Weights of a small image classifier.
Model: 64-pixel images, arch vit, patch size [8, 8], width 192.
Training: batches of 256, held-out accuracy 43%.
Data: 155796 training examples, 25.5 epochs.
Rows from block 3, named by matrix and row number. Rows with one number belong to one neuron. Each number is 500 + 25 x the weight over the matrix's rms, rounded and kept within 0 to 999. All counts start at 0. Numbers have three digits each.
# gate: MLP gate (model.blocks.3.mlp.gate.weight, 512x192), inputs 96-191
# fc1: MLP up (model.blocks.3.mlp.fc1.weight, 512x192), inputs 96-191
# fc2: MLP down (model.blocks.3.mlp.fc2.weight, 192x512, transposed), outputs 96-191
gate.250:540473502516520503523456496506530519480516495510502505560501501492480513522434518502528465510511523455480460516473512453405507537477492496496483497541482472469491504513531524532503507532474508494544500491508478520473472540490506456442494518521478467499517526500517564524486510521560503467
fc1.250:503546484491505498519495476529481519498460544511495477466425557521535507480493467471494541542505566486529502518555547470560499501459477523504495526493449496515514533527462498517496497490465448532498527478524491468531499489498481476472512478472482569446501486507500448443495497531520455498
fc2.250:491481496519479451544505557491483499514532504531512497469488492516465505491472511487488481515539519516447524487527505509501515545519474470475537521479505485535525514492490495492514505510481522519508483474519455522493504531488517517507489469501511493506486494508539506496528502516531505545
gate.251:508503451516517529482536503511488520535492493464481461504523530520516496500503479475519496497479496510455505505491509508465517464485528492496492498468519499561492500477513490530501507520511508478483509502492496479473470497528500489449457525518466528522518458514466494526512528453491504496
fc1.251:509454488517529515502529511515495511532494486482482473500493533497533494508510490463501492514475499507478499492474515520487513483503537512476511494467551491517491482504501462528515517499516491484509512505508474501468469494537483497470461528525474487549516470511479505507491520455521495513
fc2.251:496513526537487513499519477500517494501462498483505496497490502487529499476506471486551498481449459512505484467492494464474488492496501491530516502497488497496497458506437540488500495518554494473489478488453452503510496488505496509492491545480543498464493482483517505488515477529529460447
gate.252:540501468479482492466493520499470495504530494501494537520487536453510503490496532502493509457501523523508540530496470509489490472504501520524489457519512463467528479556478483472523500495513514483475499490517526485528493501493540512530488531505501492512490482492505493509477483487525510527
fc1.252:487502471487512478466512501521518474505473520526526468501490531457516519493527502514507498496487508531519523510512495527502538479494519529448492473483485482491501491474514493459488485487518474481505502526485498488521491517500502470519487545489486475478492469494511523452511493505444505508
fc2.252:512496482508483501463471483513468492511493518508491459513507498500528509449480483489499444505475507485466497444480516546509507451524478522487534503493528508468517511497521507477506502506479490514548498510493516541486474491489516522446476550501537503508498533539488491479524491455469474486
gate.254:489506481496465530508500536496510544505512517552544474472497504509501511496534533530475423537486531509508467519508495510496537520478485510525465491437506510498517501519481468466449490571532515478490482507508513483482515485502495489496499500467494538535509488487503486510522549486528482504
fc1.254:462501433458518486535506536501483452469461473551439496510497461496505489479497533482500476495577556521499496498510477469503483519526477460539469474467521528519488513513533487498556476520523467471476473496514472554501518527501488540442501512464491479478514454450494523499517490462490507543
fc2.254:478522478490484544512494549526526562490493508456493487498499454502459548467552499494523489469509481495458514487529475469469469499468544525535508503458513522543521473494520479486544488479497549500467510503491456494486500490533543475489526536486497493507498458489525500499467558478561484521
gate.255:474493486487477495485480480524485489538482464481467474517469504542504479479520465504500490492504533511480463533494504522507486500493496539479530481489493536526502481457523479545498531485482513472500525496478527468486511475484534512519507552503494491516473495488438496520504511439496484463
fc1.255:498448504507512480470514514482468493481525488487521477519496452487481526517487517572441492524538486521516452514486558515493514512461494483516466515501496537497469507483468557480540528525487491487465491501489466501490511520476490498493512504452519449532450490487528553497514498457498489460
fc2.255:517503484473478487520529472515515470486491466504472526518524448473470495563485502514514487511511502463497478499504569505546469484531506517515530501492479472525491535495527482492492500542520516534528499453528508474494502527497446494516493532459508502478485543527510485461510520521482494508
gate.256:519520485538511533504469529491485505537468503493498512489489484489499482530510506491487480542455525533532533477515531476523518532492498517494493474533489489479516518488510459496479480460510534497467462461537483498511505513505490479491516527510471513480520510493502542516516502497537459505
fc1.256:458489493492513494531479532527522532464472512527506516456472471488494495553524531475453501515486524473459485487481527486495502517547537543495483512523480530492530500517501479502515511548506498489497517495482484493468511489498449488476542500500511480443477515471522535475512475476527492551
fc2.256:472460485488475510475511507496486506517480525471507516533488527472545508505492479530530505479535474506491487524486458488487459474510509515491538518499484494517524498515486495503480491533493487491468476446514548487518468544484449470542456493473503466483513508512475515506490516556480496552
gate.257:555556483502499500527477488537517487531524474521463530512509518455483487478486543473533512479494471484481533485498469480508526530492484539462504448480560499485460499489499507525486510515487459475492492508511510471473484474492503474473512490508490526515536479486510564521504536490447538556
fc1.257:483552512480519505501510519556474508522490470484469449511477475521481503530489499522517504508499504555520553464467530509501498518477493505467472482474464503494526486489506541467538508489525560497516535504533540473522551510543533483486518473514495500532534481513521491459458521467479489470
fc2.257:517537457459528530496544506478458523516496482505511479487528530471487509484439480520532497495493496506485501501515511486497482487522526561503528488503496500521496476491498502527515535503538503453522502467500478486514503470505484492538514455531484525517480481512474493470502477496548504483
gate.258:515481485537472511511475542510474474504486545525487500512536501450533457490524485550502472501511462487523537469509545458515481536440467489465500479487531476479485525474500479494511523541481493477466524515488433545485528502513478530514455515516532522504481536520522503505468500454514519474
fc1.258:469486454535477493476468509499485480492478511518496510510515515443528451494500519527495488471502477526530561487513487471534508520489479504482480487480525480461496527487501461499509508542491496520474498531511515532477502519503454524538444491507533497500469542528514524525484513496551505492
fc2.258:498544454513485495466457487495484478486550496523519519515487521497510510502510544504473476510508490506491463499453539453507517481542510492454536532488541527485508515482525459484459479515477505468506475505500526521496523519485543498464451521489506492519521484491517512511530525519497515525
gate.259:458466547524446506509454528518506507532459466454495472503514511539465446485524522465497491552520487510469477529480454499540508487471467492480493463479486494502518553464486556473458524533446527483524494552483498487514480448537483511548479530538475520544502479513485489539522493484507462485
fc1.259:491479537483449491545485510505528494487508455497481471523496503525497472482532496480476513564511470522483490524465491486535506500475463511459480499506463534477497529486490485492504514521457510482472549543496457476530495479521482504529454507538494490551501473515494536503493507481481467474
fc2.259:512496451541526490486527529487449539522461512524519483432514459477517500543517541479482504488429496461541493477515507498450542523497516481540538539512440472500508493528516496489511472515518484517529545493530499470502509474517450482494458515468473509505546512505513477505470510488498503548
gate.260:456529524487539509528517468479566521514467512468482475476450515546421501480475490506479495509532474523528547508521523509495475455462486523502499493504495459487521508487464518457532488510515483518481515466514481484519483503476495535481497536462521504529513488478498498528519477488512493471
fc1.260:524525492507541460501556502499482489518450511488492500488458517526471531498522490564488500501523490488530534513530527537485499489460519507513530500470504503526503539487470452514525474497512505468477525501454466520482546509491490516481497522456470467502543552530475502495506495482485473466
fc2.260:497517513484538501532524496533525482515466505499531495513522504494501536535478524500469506518463477508510509461517462523490525474502498507555492463498534509477518462543511511516460507476507509516519474514521518487507508489517519506526483462517473488542516505450494513492518523515463498501
gate.261:486499500506506514497501541489485493537485509529496490501499524511464465516472527504511494480486512491503519475446533497503486533459488506480531490492465564518487474496480504477510463478511536470480474500498487567527487480478520545516489482497465498527529517527480512549526504480542485524
fc1.261:488507515497536450454485518481496521470480486466534536514460522520469472509517527515508522525493514495504504493430504493443484481498516455470449504488529483504519505502528433499520512505496520478483489457533462491490502549515508516523527530510558495515513512464503513528528484482486485460
fc2.261:504519513541533516454483495511444515531480484476498476502450482476511508530501517483482479504446510477506494465547492455519494503474482514513453515514548500476476540514516519498498473503505494514514508519512515503533517493480508476511515462466488541522483483523504472495478511498508501456
gate.263:506538519507504533488537537531520523484528502518501501468501451497503541521515513503491483527465550497476516487496536471509481472481477496460486463521466480470481481475445484486526526496497479471517502518484488516529499486510509504477485498499524525482525469473491495509490494493518503534
fc1.263:494509455504478535502467430513521499500500498473494525516510489488497469525459521485504503504490502463523499494513484521489525532469509489499481513513494478458505486497506491491488487471522492490510525494514496495473491498502521494509510485454511527521498527485478535463485450481460506518
fc2.263:498482489509472461484477503525480523459501464532535464522504470533526521517493492498482506543479533488507513453524499521490502520487529495557516490495450497478477529498521516525509492504512533475483518500478514480486492490481458528514514523502518543510495494486498525493508549492528514486
gate.264:482520511471489504499479485458521494446475546483474496489551469491502525536473527506494472501461505528523534507497503509556494474540473501452541499503518474467478496488478561469455486505518502520559486487532521492490509537507458513504499498517517528568500510504507517546502503489515519541
fc1.264:527519513507495508450501489496518460506487535441499470463519473506490508519459521510501489489475477552535473505528478519504464497574499491521511509485547459461515495536440508508514510490511524474505472488558521513531523515479493503505537441494475444493500535506517507517476494465492483462
fc2.264:482530505473500491515482518547505531449518533504501474535465485491453460488510490545524481487457541486530484505518540482500467465465467467523494462512509498490490565460465481498525465518507483507466467507529490466475509479545509477464485509506499508541525464522501503520505515506535498480
gate.265:496530510510541489498518511558518493479528540489505488483541535501521498563505505501491485493499490486501461478506490496495522481504498492521487507489491486519503517501512468534514517502495523511477516501498461504501512504489492517474483518520516515511505524528510526500517521487471484529
fc1.265:508498508505461533503506499503507439470453485516485490503521461482482473469457522494476535504493474532492511498482499457484449537519456501497558530469472495502460513486498524509497486496455494490487506453482500465506522534514483496536511474427510484489523490503495479502466509483496507473
fc2.265:479480546512506517502487525514472545528504529497501507498507509523570487506482505457477509495523459481471492510501466463484499484520506475512505455509509499464490506482486538541539462547493515514495539492513510515485528514514494502472483470493499492483500453491497534533537494488494514506
gate.266:527511518535530503478503466506529512494510548522553452523550473524507529492478468510481554540505530496546503499512506510495492538523568499501492493567500493502532488534528516488496519514493485538497500487495444447559523525512505489477505484512488528525512481495475548533467465514506527510
fc1.266:522444534535521533492516521538497491465505577469545493483473499526518530491481495484508526479503508526501527488540521485502489515553528523501517497447476509503513521506536490497511529522502479491528464508521534497545493509558514510525502511501510480497462511569490531527473547540531498516
fc2.266:478502536469528502506506496513466532487452495548513543471516457468495493499488513530496510511498476502516520491524514505517559496497503492525504495476535484541493496530466469484471520489514534540517444500508491480494483523522511506470548491473516490477522477521469505498536531482472485538
gate.267:482517520487502461500526482530521558519491509436563447475459479500500481461466493507529469518496485549504521491479470526507493463432513471523554497454492450502539494496536497509497507493494511515466506485502474454516473472515483516498473502488536506490491482505499498513498468469482481500
fc1.267:531502485506518486507516492480497523539522517483500524507491503525446548496467458490480491502495489537472463510507504481464514468546502470459495490524494494511532485513517484469490548474508488433475502461481529517466491503458503505500499464494464473509493512506546463500512510485478469516
fc2.267:483483522528451502490481502500475468522520537483498516490515513535498531459502507522451547471516496480519497473521482498514490502466497496504488538506506469464514527469496455493489507499492491494496498541465512535486490522467517498546510495463478486529515468495474503490488503545488459546
gate.268:494475516493468544485495532491484492505534496520503460523463457555493520469510486518521540534539507505506525481507511502448516502436462513471547485446530509482506464509513499476499468525455539458440532470429470487526488516463506476482520433504488507488481477490503513510477474510486514522
fc1.268:460535502547522470477446504515521507477475500533499478481506520458510474513459453508478441476447511465491478531493507523504456562528554505501504488510516490481504507465541476517486511501493451479498514445505515510496501480523537464483472526520492481485514507500496497521469507491459471522
fc2.268:444518500507478516474489499489527517486502510522512514546524484538496502478484492512521521549484514505529489483509503550505520543542489460516473509490512506493506518490519510497523525457543469544486491528480516503519560518455500541492499500495504491465539499470488482503491533517496439488
gate.269:506487527509482525504542456520460522511482475517494490490482485508490461529472478496501527468524495521520518517505514492525500543493464479525537542530475516502540534473497513486515483542493465487515490481514467484542514506471503465536526499484511475537516511516497521489515524544504478477
fc1.269:492471492469535485485511479486447518502504465525502535503499513555480499504482509470516508450477557465510510527500485494525506499472520504449487524500528505460474507522520513523580491505496496515462469488528510536478482497501529476487521546499478464497488537520535470471525528495518482499
fc2.269:483463450508543493495512459513535526498497495476510487525505479437531497517506451522527506507494545488470549465472435508495498492478478474499469467472540488516523490525494446491478525519512505483497498456490498519503539499458512491474485529534515502490488501472480532471504496461482482501
gate.270:505518513493488488496490485511470498479515530472486498510509503490508497564480538530484487524547456521481502503531479458467515467518505505506494495517519480501497510509484511435490480478520456488467486556549512480503501509503520485497532492470527496503487447490535467473495495471457516483
fc1.270:526502470503509489494481516502528511487467470470503436495489472533514506445508456503510509449507544469500499515464516506540520497490535495462493520515492526495476491519522470526503497518505535472511498464451499515477502479505486471516487496514466517496460527510493479510471472552498442536
fc2.270:479510542537505505539492486495548529512488477488541490511466492482497508500489499518505561493504504519546515502459475493478556508480476515490513477482503545539515513469440434472498530488488523477495505512508541516485488481486498520523475522472502518487482513508532493500513514523482520538
gate.271:525484496446440475495524489515502492524484497515499474502508522539486514502497516475473474483479484488501532483488498464499511487497477477525527526497505519554555515481495522485496523484488476521519556521467490479481486513500473515520457489473520523482522505512481505477518520500500452508
fc1.271:522476482557490511497454488476460517489444473484497520479539476468489534515491470493462514522500492462473459540538476522484486504515509485482505488480480524484492474487480510491523479467471499512483466527515553476499535538521524489480484522532503464501513510490490489512517513512487519529
fc2.271:463493502467495498493498546475470488487517486492496500483486459496453482484513516505512484524504538504530538509547530530512481535537498520512481509475490521549467490479511502502489504552502441528520485479517538535498488494532530498496484502523470508485508507455517489502499484502479529482
gate.273:486497520496453476501486509487505494523466507546557495521471540507466520469489487489493508515511533517545486552540467523503492521546549490517498487464527494463478480462445487462458492517496476510488503487450511499527483499485491459495496557474505530507497498540480484515520479467519538462
fc1.273:515483477523441514487549529529508498524452532511536527544505517494517513492469487491471472512479516477507504554512521545512466519549524454510498469506513477475543468509491459480448500542505488496470539501495500451501485496517484514498480503489508505521510485473493548522489468523470492489
fc2.273:519496493502501513467480549533524512438482559481482472519502532491473450532463530525551496499522510506478470456522502548508532545505498468508485544441520547483489502518484527488503468512514486506499520540495470483487535514508479506432524511494476497429503472506496522494462497505453468469
gate.274:513486509536497477520494488525479507506497487489467524502513515548486481500486475503508533527523499488467464475490492499544476506506507467488492472503486492521482478530526510523500488454527480494494534533502487500511502505530511510498521495546507493501514489516464484490544541495481494516
fc1.274:483461486537538524486512512465478527487522493498539517520477490453526497474525510503501496483510515510556491494474507473547476465516506498505535530483535530496550479500485484462469511517467536555503497513513498524502519520518503499553482516545513497489507509485497527484498505509504484479
fc2.274:517439519478521499491514530475481505496500444510493521512539502503493489525488485513467471522505513514505500501505534517524461501504509504483540502476517501505503503493480529462535484529511456516509500488513488489527474509522442454504513451505470484505504542481493486524524513504526503503
gate.275:545502483528442482544449510492448497506458521532495462448453482512469474496545483502521498513471505538491498523534514474548492416462554539543490480530516487500523500499449560487501532509466481491546509465476493529489493518464495483553486469510551548488534489473469509492543490542498475494
fc1.275:484498538511490492502498515476497437546529533483540555472477518510494484548536536490449525487586474497548530520506511495515504458467517492496493488504480478497489472490488480485504499509541487482496499491506480464487491512501460474486474522544491483467537531540513550544507521497536460437
fc2.275:484506506515463497518505492461550503510497484517526455553521480497538527495491476455424510504504475552514460468472533491531514523520520541465489484489472493513516508531486490510502488481499442485453498512518527475516500556509481548481552495473527557510494494473539490534479547562508478485
gate.276:530513532496544476508526517506497507477453502567500444494453503485485512505481501470542532487476510545506523512496501481504555493530516519504519507505507500458474474518520506488493490491522438488499501511484501503497521478509535513489479482514487459476504492504490482475504487510474512480
fc1.276:502500524512446506487439485520511486489559510513482523495488462516485504503498516501472489546505471487536480498500465503430488484483511526552487465506511527508475535502476477480487479490503534484482503513477500505528521511511506494526485519525501527482467515510482537471516521514510448502
fc2.276:546474535486506475523497493507516460523499502488522514498478484496507496538503518465534513443488501509498493501505471456511507579534480519479548527468481513525526476497523480474520510465483483474482495484505489513484460467520514467514506497524496461469511503515522516494538470482466516507
gate.277:508511491467508520544502470472521492488501522507494492472489533505487487510455490490493502512553498497494486479462489491492517509545517466530466505505485499514498497503502470513470491516509497523507477535527496503492518507487494452515504514499498495514536513506468529480499499510484456475
fc1.277:484496490541439550454491517537501487472510506518515487566499529495502493481519496471501485493467485512498499478494496513465499524523519460499441535512491467537502496485499441538533494467479506524477509471503486512508484500470499533473516503456486475469525454521470488508524486512529523525
fc2.277:510545489527472498492480485527496540506526507561512444540553511512508498509498508510502503471547509482536504493472520511523451470501507545503568524476499464523507506470490514519492498510493479501512504508513525471509488476503483494504513458498560498485485479467535529539545479494474472500
gate.278:447470464474472502488476506516451556581512498492520498509500539496530491518518506487515516512476481518543481461515494475494506554455488521536499495508488493524452489504496504502522510478490451508539495505512525540505497513521522501503487515462504461484543492469548492487470522528533476541
fc1.278:471523520551511479530460507497499520451513501477512492521501499513495476470478495480485504531487538501501510494491555486491495507457508485466464517468465515501536497550494524499478551531515495502499507519489485479519513502507502496484504496471515469504490500496479499506502513468507512527
fc2.278:523488540534513442530516526499533542469513505468494488491532505525478497512484536524492492487476581503499529495493510505457550495488464457481478528537519559529517477470485508482469484522488452513501536478489512487483464527515494517529505536509484500535505524501502490534502486498509513495
gate.279:514516535483492493529539522498557471524526505495520511487494504520506511453513490524525502510491515506520519531545483510484521491516517468514536508533526505477523532503487503542467522497511489526468532514490492469502518503505494474493469515486509499472517487522514463498518499525463491527
fc1.279:462536484524503534508463516452450525474477507491490511525491484544493469503494494509471496541501503475538501516535491497515492538460477540466538503490496471505506482585511465540412533519517517495482478487501490513524497514469503543498502496484514478513505482456467546541494494469520486486
fc2.279:494555499508490487456509501474475541494508486475490486477481502530512518474529458464489524495465515503498483508527474489489507474485485455501511504508508497482484447526494465531502511518515489511501489476504549464505507444534477467510499489510483496476487476453466482511502509498518479518
gate.280:488521497488496469480483511465513523477518506530484514486495494488493523459547477473491493484518578503433467530494504516479520512520476472490524484531473537516471521538529490498496474516492510520509592470516495481500534555522489491442513488525457504532516504498499508496471514521493527479
fc1.280:528483496523474523486508490521491508514477493452504498530491542533491492547502492496502538531455489490530537492497490489479508476495506502500510502491503458487496498514504483533462513459541480496501460551499469509515490466502499526519443522493507505478499512472506474468492475470518487500
fc2.280:487454486496499489510496500495491531535499455518509516497499499519510471514484466515525523542495509488500484505452493515502501501514532504501503500477493508534508524463480519517469515493473490511483479529498488477495471491522504525494501555468492503461513523512514501468488503458505487522
gate.282:442526513509494486500484500559524500525506491532510474474525510485491493454525488547501498472542471506540498464526487500482483522495515506436504471485488531526502485518504489513491476483476517525473469477550510488471450506513443471487481499510513528476485512537472521520508465525499492498
fc1.282:517509500533467526481514482508509486473479528492520490481501492539503507499513506483514492496455507494505482491482504538480536482540486499510504510506488516467512547476498525517525508519497519483535514502446471495469521479496476463523518517485480471481515494493485496464488503513489494489
fc2.282:515494502522527519486483485482499476531497514509466499522431512491508515515500521502472552494482495477470486477504503519520484535462485514512490531503509469526468473494457526509530550485494482470502487478480509510544536494469479500528453505498479460513486502515485525502548517569504515528
gate.283:489540535494496495496521542485493503506482508481523509484467469492490499489520451486488504496524552466453522503509476485519500478513533517490482476543489506513530501517492473501492448507481520459496520519498463481528486543511490511468541457496474503532470485547513516517523465475478533487
fc1.283:470528510507521533469522485518498509471514500459505470510518504521510533509487473538439459513483492531551486522522491552505476490472521469470512480549512461505468507466526488491484501526515485511478535492509509504478470490487457506508483502523520481467518462476483483470470511523477461462
fc2.283:556496481499503508532523499542504547484474525498535496487538494528517506475543502473499581510498477481506486488476471495448533477458496488503510489508553531513507467495471509474502509475560476586503522511517483484494492492507514508510514503535509526492525521501482494499518513502492515520
gate.284:488509500473506520514508503488520486459518465502509490540511499560518486496499487497520478485507491499470497492548501458485525507478490498476504507497506511497503554511494486490477494518511439561464496471511496527523555509488489519486498525530472492519530479455524542527509480438464489517
fc1.284:508515548493528452490483503517478482472506540499511507492503494498499518534497524506487502491490519453480501508544476472517431447546504502513479534490533451480532472503535505555543489491507544474498502506500464503506515506501464512464549508471539528468501477500493508479454498525501501511
fc2.284:511493535484507490494483436515494488489519534487502491512490516520507493494482513505485526518503509488496477507492481509487463512468458532509538518498537486487467476471468487478473496501507527514498510453536482521483512519526488503502540470472517487501499500463500500532524540469468532503
gate.285:530485528517482519505529493498502516479512534511503526524524497524530510468497490483501546462543526568504482468478512522498491477496468478482511505508508487496508479501520512503559482492522527460503483509481530503492496527516466507454516507509500521454522513490528503530482518483445469477
fc1.285:485469510511487525503532507482504510493501504513480530554529518524509503486478500478517527488549529510493507493474504515500500474473508467490505521485515506495486495475492482520506496498504488466479531508489568483490484554480562479459508479526505484491508482497476507518507487478514484465
fc2.285:463509507548491503530517502480476478472478500481492493538528481527489513470510549522513499506553486493493497515472447551488547506496475474527516495528505462520503450540516507487464524512545485487483495547498506556489529484497501472493511465537544498490499499510493494488509488519548515466
gate.286:487512521459515516469490487489486513498490496484464521527467503536504510449543516486522500474474521496531544485497501469509516498493497487442478474499474474517449556512514503511449513498479532489513471473470486476481503535527496484542451523487501502510458503488502529495510501472472545540
fc1.286:545552520515505475488484551502514504521509471516502514495446494508503470506535467527474483496506494478514500461473505539451491471477485492532478476526474471539483531509479509528519517493490518485493518485543480465534510498539547507515511480549495473505441493467439508456488481502478517438
fc2.286:473540521487515540465508507559458477519489508519501511524507497510496511504533515469558520469498482488501521484542462516482501499503541494493465515504538544498464508525537497482466512488469501492463483511526466502488512533513512491448520465490466499522534511479483506537542517517489508517
gate.287:499524515498511488500480558523522432463529526499496484482529506497531511503475483534509471498517513492514506505484513481520531519520496479501450492489510458486475452530487512478504507505490450494485488481480498507458535495531469452543541532485492475550506485505494505496476446518540491518
fc1.287:531484505534495511497489534480507541484497489496520498498468532467482506514527514485488525499451485490499467492551535550475468528478530492506465515477518530469512511506422493514516506482512520527550526485529539496551493507484510505435492518508546503488498516506510471512498528467476463501
fc2.287:488481494486466492499495510507470486521511497482513543491540526478496480501544517493488503535489493496521525488502528491508466473479463494455488470543503506512536498506499490527501490551485544523510537497450520534532508490412481485541499465473499492494507449515465487502516492492492491510
gate.288:487503487514496519509489530523529504481509538494504493546538527517493498564522503493526486502504448505486458551508514514483507534517497504509489486506503556523428531497486527505501530490500450465574532485502487493506509474505520524460509533506504570505500472526487495538499505485495485527
fc1.288:471511506553483496475521516488514498487514540519489497501478459493532493477464522495484523511466513530509488482485457492509529494525530492494502500512527478537512517470530509501534484482447529512447468539504516497507465487484495471514464503439534427495509519494483486471500507517538509510
fc2.288:515480492539498500541498512536525491521497491497504483483515528467498499468496496507481497539513457482467497537509487486504503464502496508539506458454509492521521510517511526494463486525468510487511528505470504511502505529470473493529537484547555486569510540480480485539489505548515501456
gate.289:504489529530488512434499534550482553465466517501527528509476510501507499521439496539474487462499495546509522504515481462519487448514543501489531537488525504488502451436566536529505529509486489475510484477532503517547453480531481475544506504505497525512465477504464402564536482506471493471
fc1.289:518533518504515500517541540487541500485547533559526476468477446481561508522488495470532471496514519465488505518472543502472501470476479503487544429494493525499443494484438492517515564514474513521485465512492494476568497516486496532473563519496509514541524520485508507504460458467497557545
fc2.289:481491474517485501475509540519511523490475521526522472481466568514502485526510487492489487520483462533457493473493483490468503493512470496491476564485494488501477541533469580500471485535508511470469444498483478532491527516516516532512517503496541490488541516486492516478471524504546440520
gate.290:549500498519490493487517493531478525503512514482455509501517503539535489510532493537549468503556528482520478487480524467520528508460468520545531490508525529515481516542463514468503500476481546487509469539506488489530482491493518564486485496496495503494476467488469502500477478527480517502
fc1.290:517489479562498474467560465481479510502509478498504549514489543527493520481521466509531461482513529501505494482454531496522514495454482513513528470497525505485498496505495498492479496489484510514478471467477491491519479499472517551485492527472486484499495497526478500510527530531487525489
fc2.290:495503532502491485503499481519492499520512577468521543490501533508497478541486483500456501537508473513513494497473497464440543481510552479536469498539502492486509475519514525502534521480516508463492495515502455496510432504522499500507473521504519474521497504529498493504462501567520453494
gate.291:512504464511489513483486467507468463499508502491505515491513469519522500493495507517534478520493505530534519520461532510505478471503486523499483491522512504507489518501452484497509494502461528508479490520502509504535478526483491472512516439483529487494466528453502538512494456476517489513
fc1.291:481490490476484470474481497505481538493501471481510527497501537518473496514516465484498512492492517544504526506514514529526492501513488474551516477489496502519495485500518505495493509500511551498507479537488509497482446536468511490529524496513474473516508496481542505549512494494531508507
fc2.291:535521506533507480530490443526497446489455501525518438485469481468522513513494532532493523485475500503500539536505527478492536496502505493500479542521525497492499502505481495513508504492463509477485486522474519479502512516508504481469519499481528462502497532466502485515528497494490515482
gate.292:496462515510478472483545487455494536551501521448471485526488517528478494502515495554528498458475496475502488525519483505527511487509511452456497523486551489503479422491482513522454491492492496496500496470506514522510508494510483534477515517495508505494468473502537473504507513472504472501
fc1.292:501494486500461514515516482533474467541486494526489503531559541505525494524519471494491463504529513416480514465489431501473521503537487504470497486497458488480488527552477543500515492475501511507521488490474480497482485506469519464453515512517546543502483505533516482526510468506479489501
fc2.292:492512463524533461514510537462497520494537509521484516565481500453499458496502538476515511514529566520476522510479500544523497490534478501506474526535469516525501483508475503497487547533500503480477484528497509526471517505475508486496516474498489497529459515525455512499507436504472507532
gate.293:545466524486476463498490507506468498527484491497518525534490481513446476499497459515490473520495509507526514465482464511499520480484502482485500488482492481464505469502506501493526506472514511489554476544511506495519508472473527502507488525484495528488513489515535497503514462476525479503
fc1.293:475524502496470509521475500523517522507493521512478494521478458525501501497464522555481462493489529414481501533498516508503493483522488441485541470506465506510463504455505479508514492531511478507490463501529468532468503489548475502531467529535481494502474469540494480522545447476524510488
fc2.293:463507535483486519519569486453511515509514471497487488528486512513550520512503524526524504529479547525491506455483487477503520461496519491531490497535518493500543539487467489514457505530518430472462512500504527479524502501518472475537496484527508531499530522509525509498450525501480507479
gate.294:517510523487466520492484486517545526496491548484496523491469496484567507504463509485539491493532454517532517489482497513498493475539496488498518483474495532467507505512517501504511486508487456501502466492509492504484488534484480502466514484516519474483504437524500505469480482464513483493
fc1.294:482515532518504492507538486524484495524455493470467488495534469530472487517526517552467454531455514485513492476534537495492525482505514509476488497539492475518512522486514518500475502519480556516467506479525546504508507489522557484543485512494487523479524525461520507531465532499494480458
fc2.294:491492502499494477492512503482482495468537514495506461470517517481470495485540532466487532485463492527497511530507473485503551512467518514487484490509508454516525498503508465486555543446497468492485463492504495517483508484519481490486520506492542509531469492498503483441515517503497506538
gate.295:477529478512516505451502435483513507511486507499478518499495517490492500518504498525480475498500519479520468497497507472473498488494548503548472489518508492512496474508520504467505489543485499519475499518526477506498508493486477509506451509493486529517478513450471521506520509484451504489
fc1.295:496463525494486467491502521531478482507507518515513488498527464496507500468474484469516515497497528498504533482470538519525515538491507504470502523492532507482480514475507507516475527463499496452529507463463524503487478461492518506488489484479516481480530491533534486503498492475508511476
fc2.295:557492518495541505525515509490529453499454465516511487503523472483476452537466503455516502517503490508500496533543512532485481501513501531510499526480497504532522478492501501459573531538490458469505480520472535516476542453480512542495499519520530553498478497461494530493558537479524470528
gate.296:500515442482487485529489523478478539557489481556516519554480520539470507444513492487493517501519555459521517507482524495496509525515509462489537518500554461482501539498468501499482484526509484484506511501491529521506497501521528472535524489542482512531507496482483486505540494487486522506
fc1.296:505488472432498505511473475523487539519528502553530480511484490554470478458520487556524503508502505484529537508506487486485518512488501480520545511472479504528503533517528467505470509519457468482493466507490512483535488475517518486542529515528493531528486499452513466531549525477498532502
fc2.296:476509530506479446511495504504474492539486513544517495499531465515504523464516544509536528480493516434520514493496508498495495501495496507459508471487531482480554497504489504477530521447518497519516468497499478510481536460514476513504460499479519506464513551560479487539508470498489492505
gate.297:478505535521531536503484455460483504521450501538485516515487516491488476480511472497505471505469459511495454463492498469516521511489474551500492514507507509452499487505515510482446502513493474500503545475510486474535555497469506514495503470489497503487518502509532500470480509471511566509
fc1.297:531512510521518516466494523532509489519500463491491479525437489482510497520532481489531524511513494484459516483484475488520519511501510462532535473511495484531518534470498499480478495526507495501504489508492472516539510535484502486498509521467506538480485511496525530502526556520442528508
fc2.297:483503524502466509490466505513489521475497479493499499505511487501511479508482502510471481504492503495544472488488489509508478477479463495497531529452506496539452539518495530557539491499502503506485483519506505512449513519483513489493452505509488445511510515476493480520493452503518502517
gate.299:521524488530495501523517478535503556449529484532500462516458516470484535502510492498493508504478462490462501492521494463492503495510542496491504499488497567504469514473520485524576490502489545517552451495498480483535499509520480496509493538531487502490540503481542518496536482516493506510
fc1.299:520481492484526497483525483479476458534479492523512501470509467533482477521491509545503496513491520484503510520486480474468522530507475519485461506504521520486477507516527505495475471486494478485540530446488567498489524449509472523494446539473507543524503479487504489518505535511474550515
fc2.299:506538503524464542490512454514506536512502518505494449473462488492468455478505516507491504499482496450499507468477460466451510498509557488492533501515512510486458516527492423532489502504453467502509543515518479470477466549515501495503469499468529530500497474524495488487486537499498504534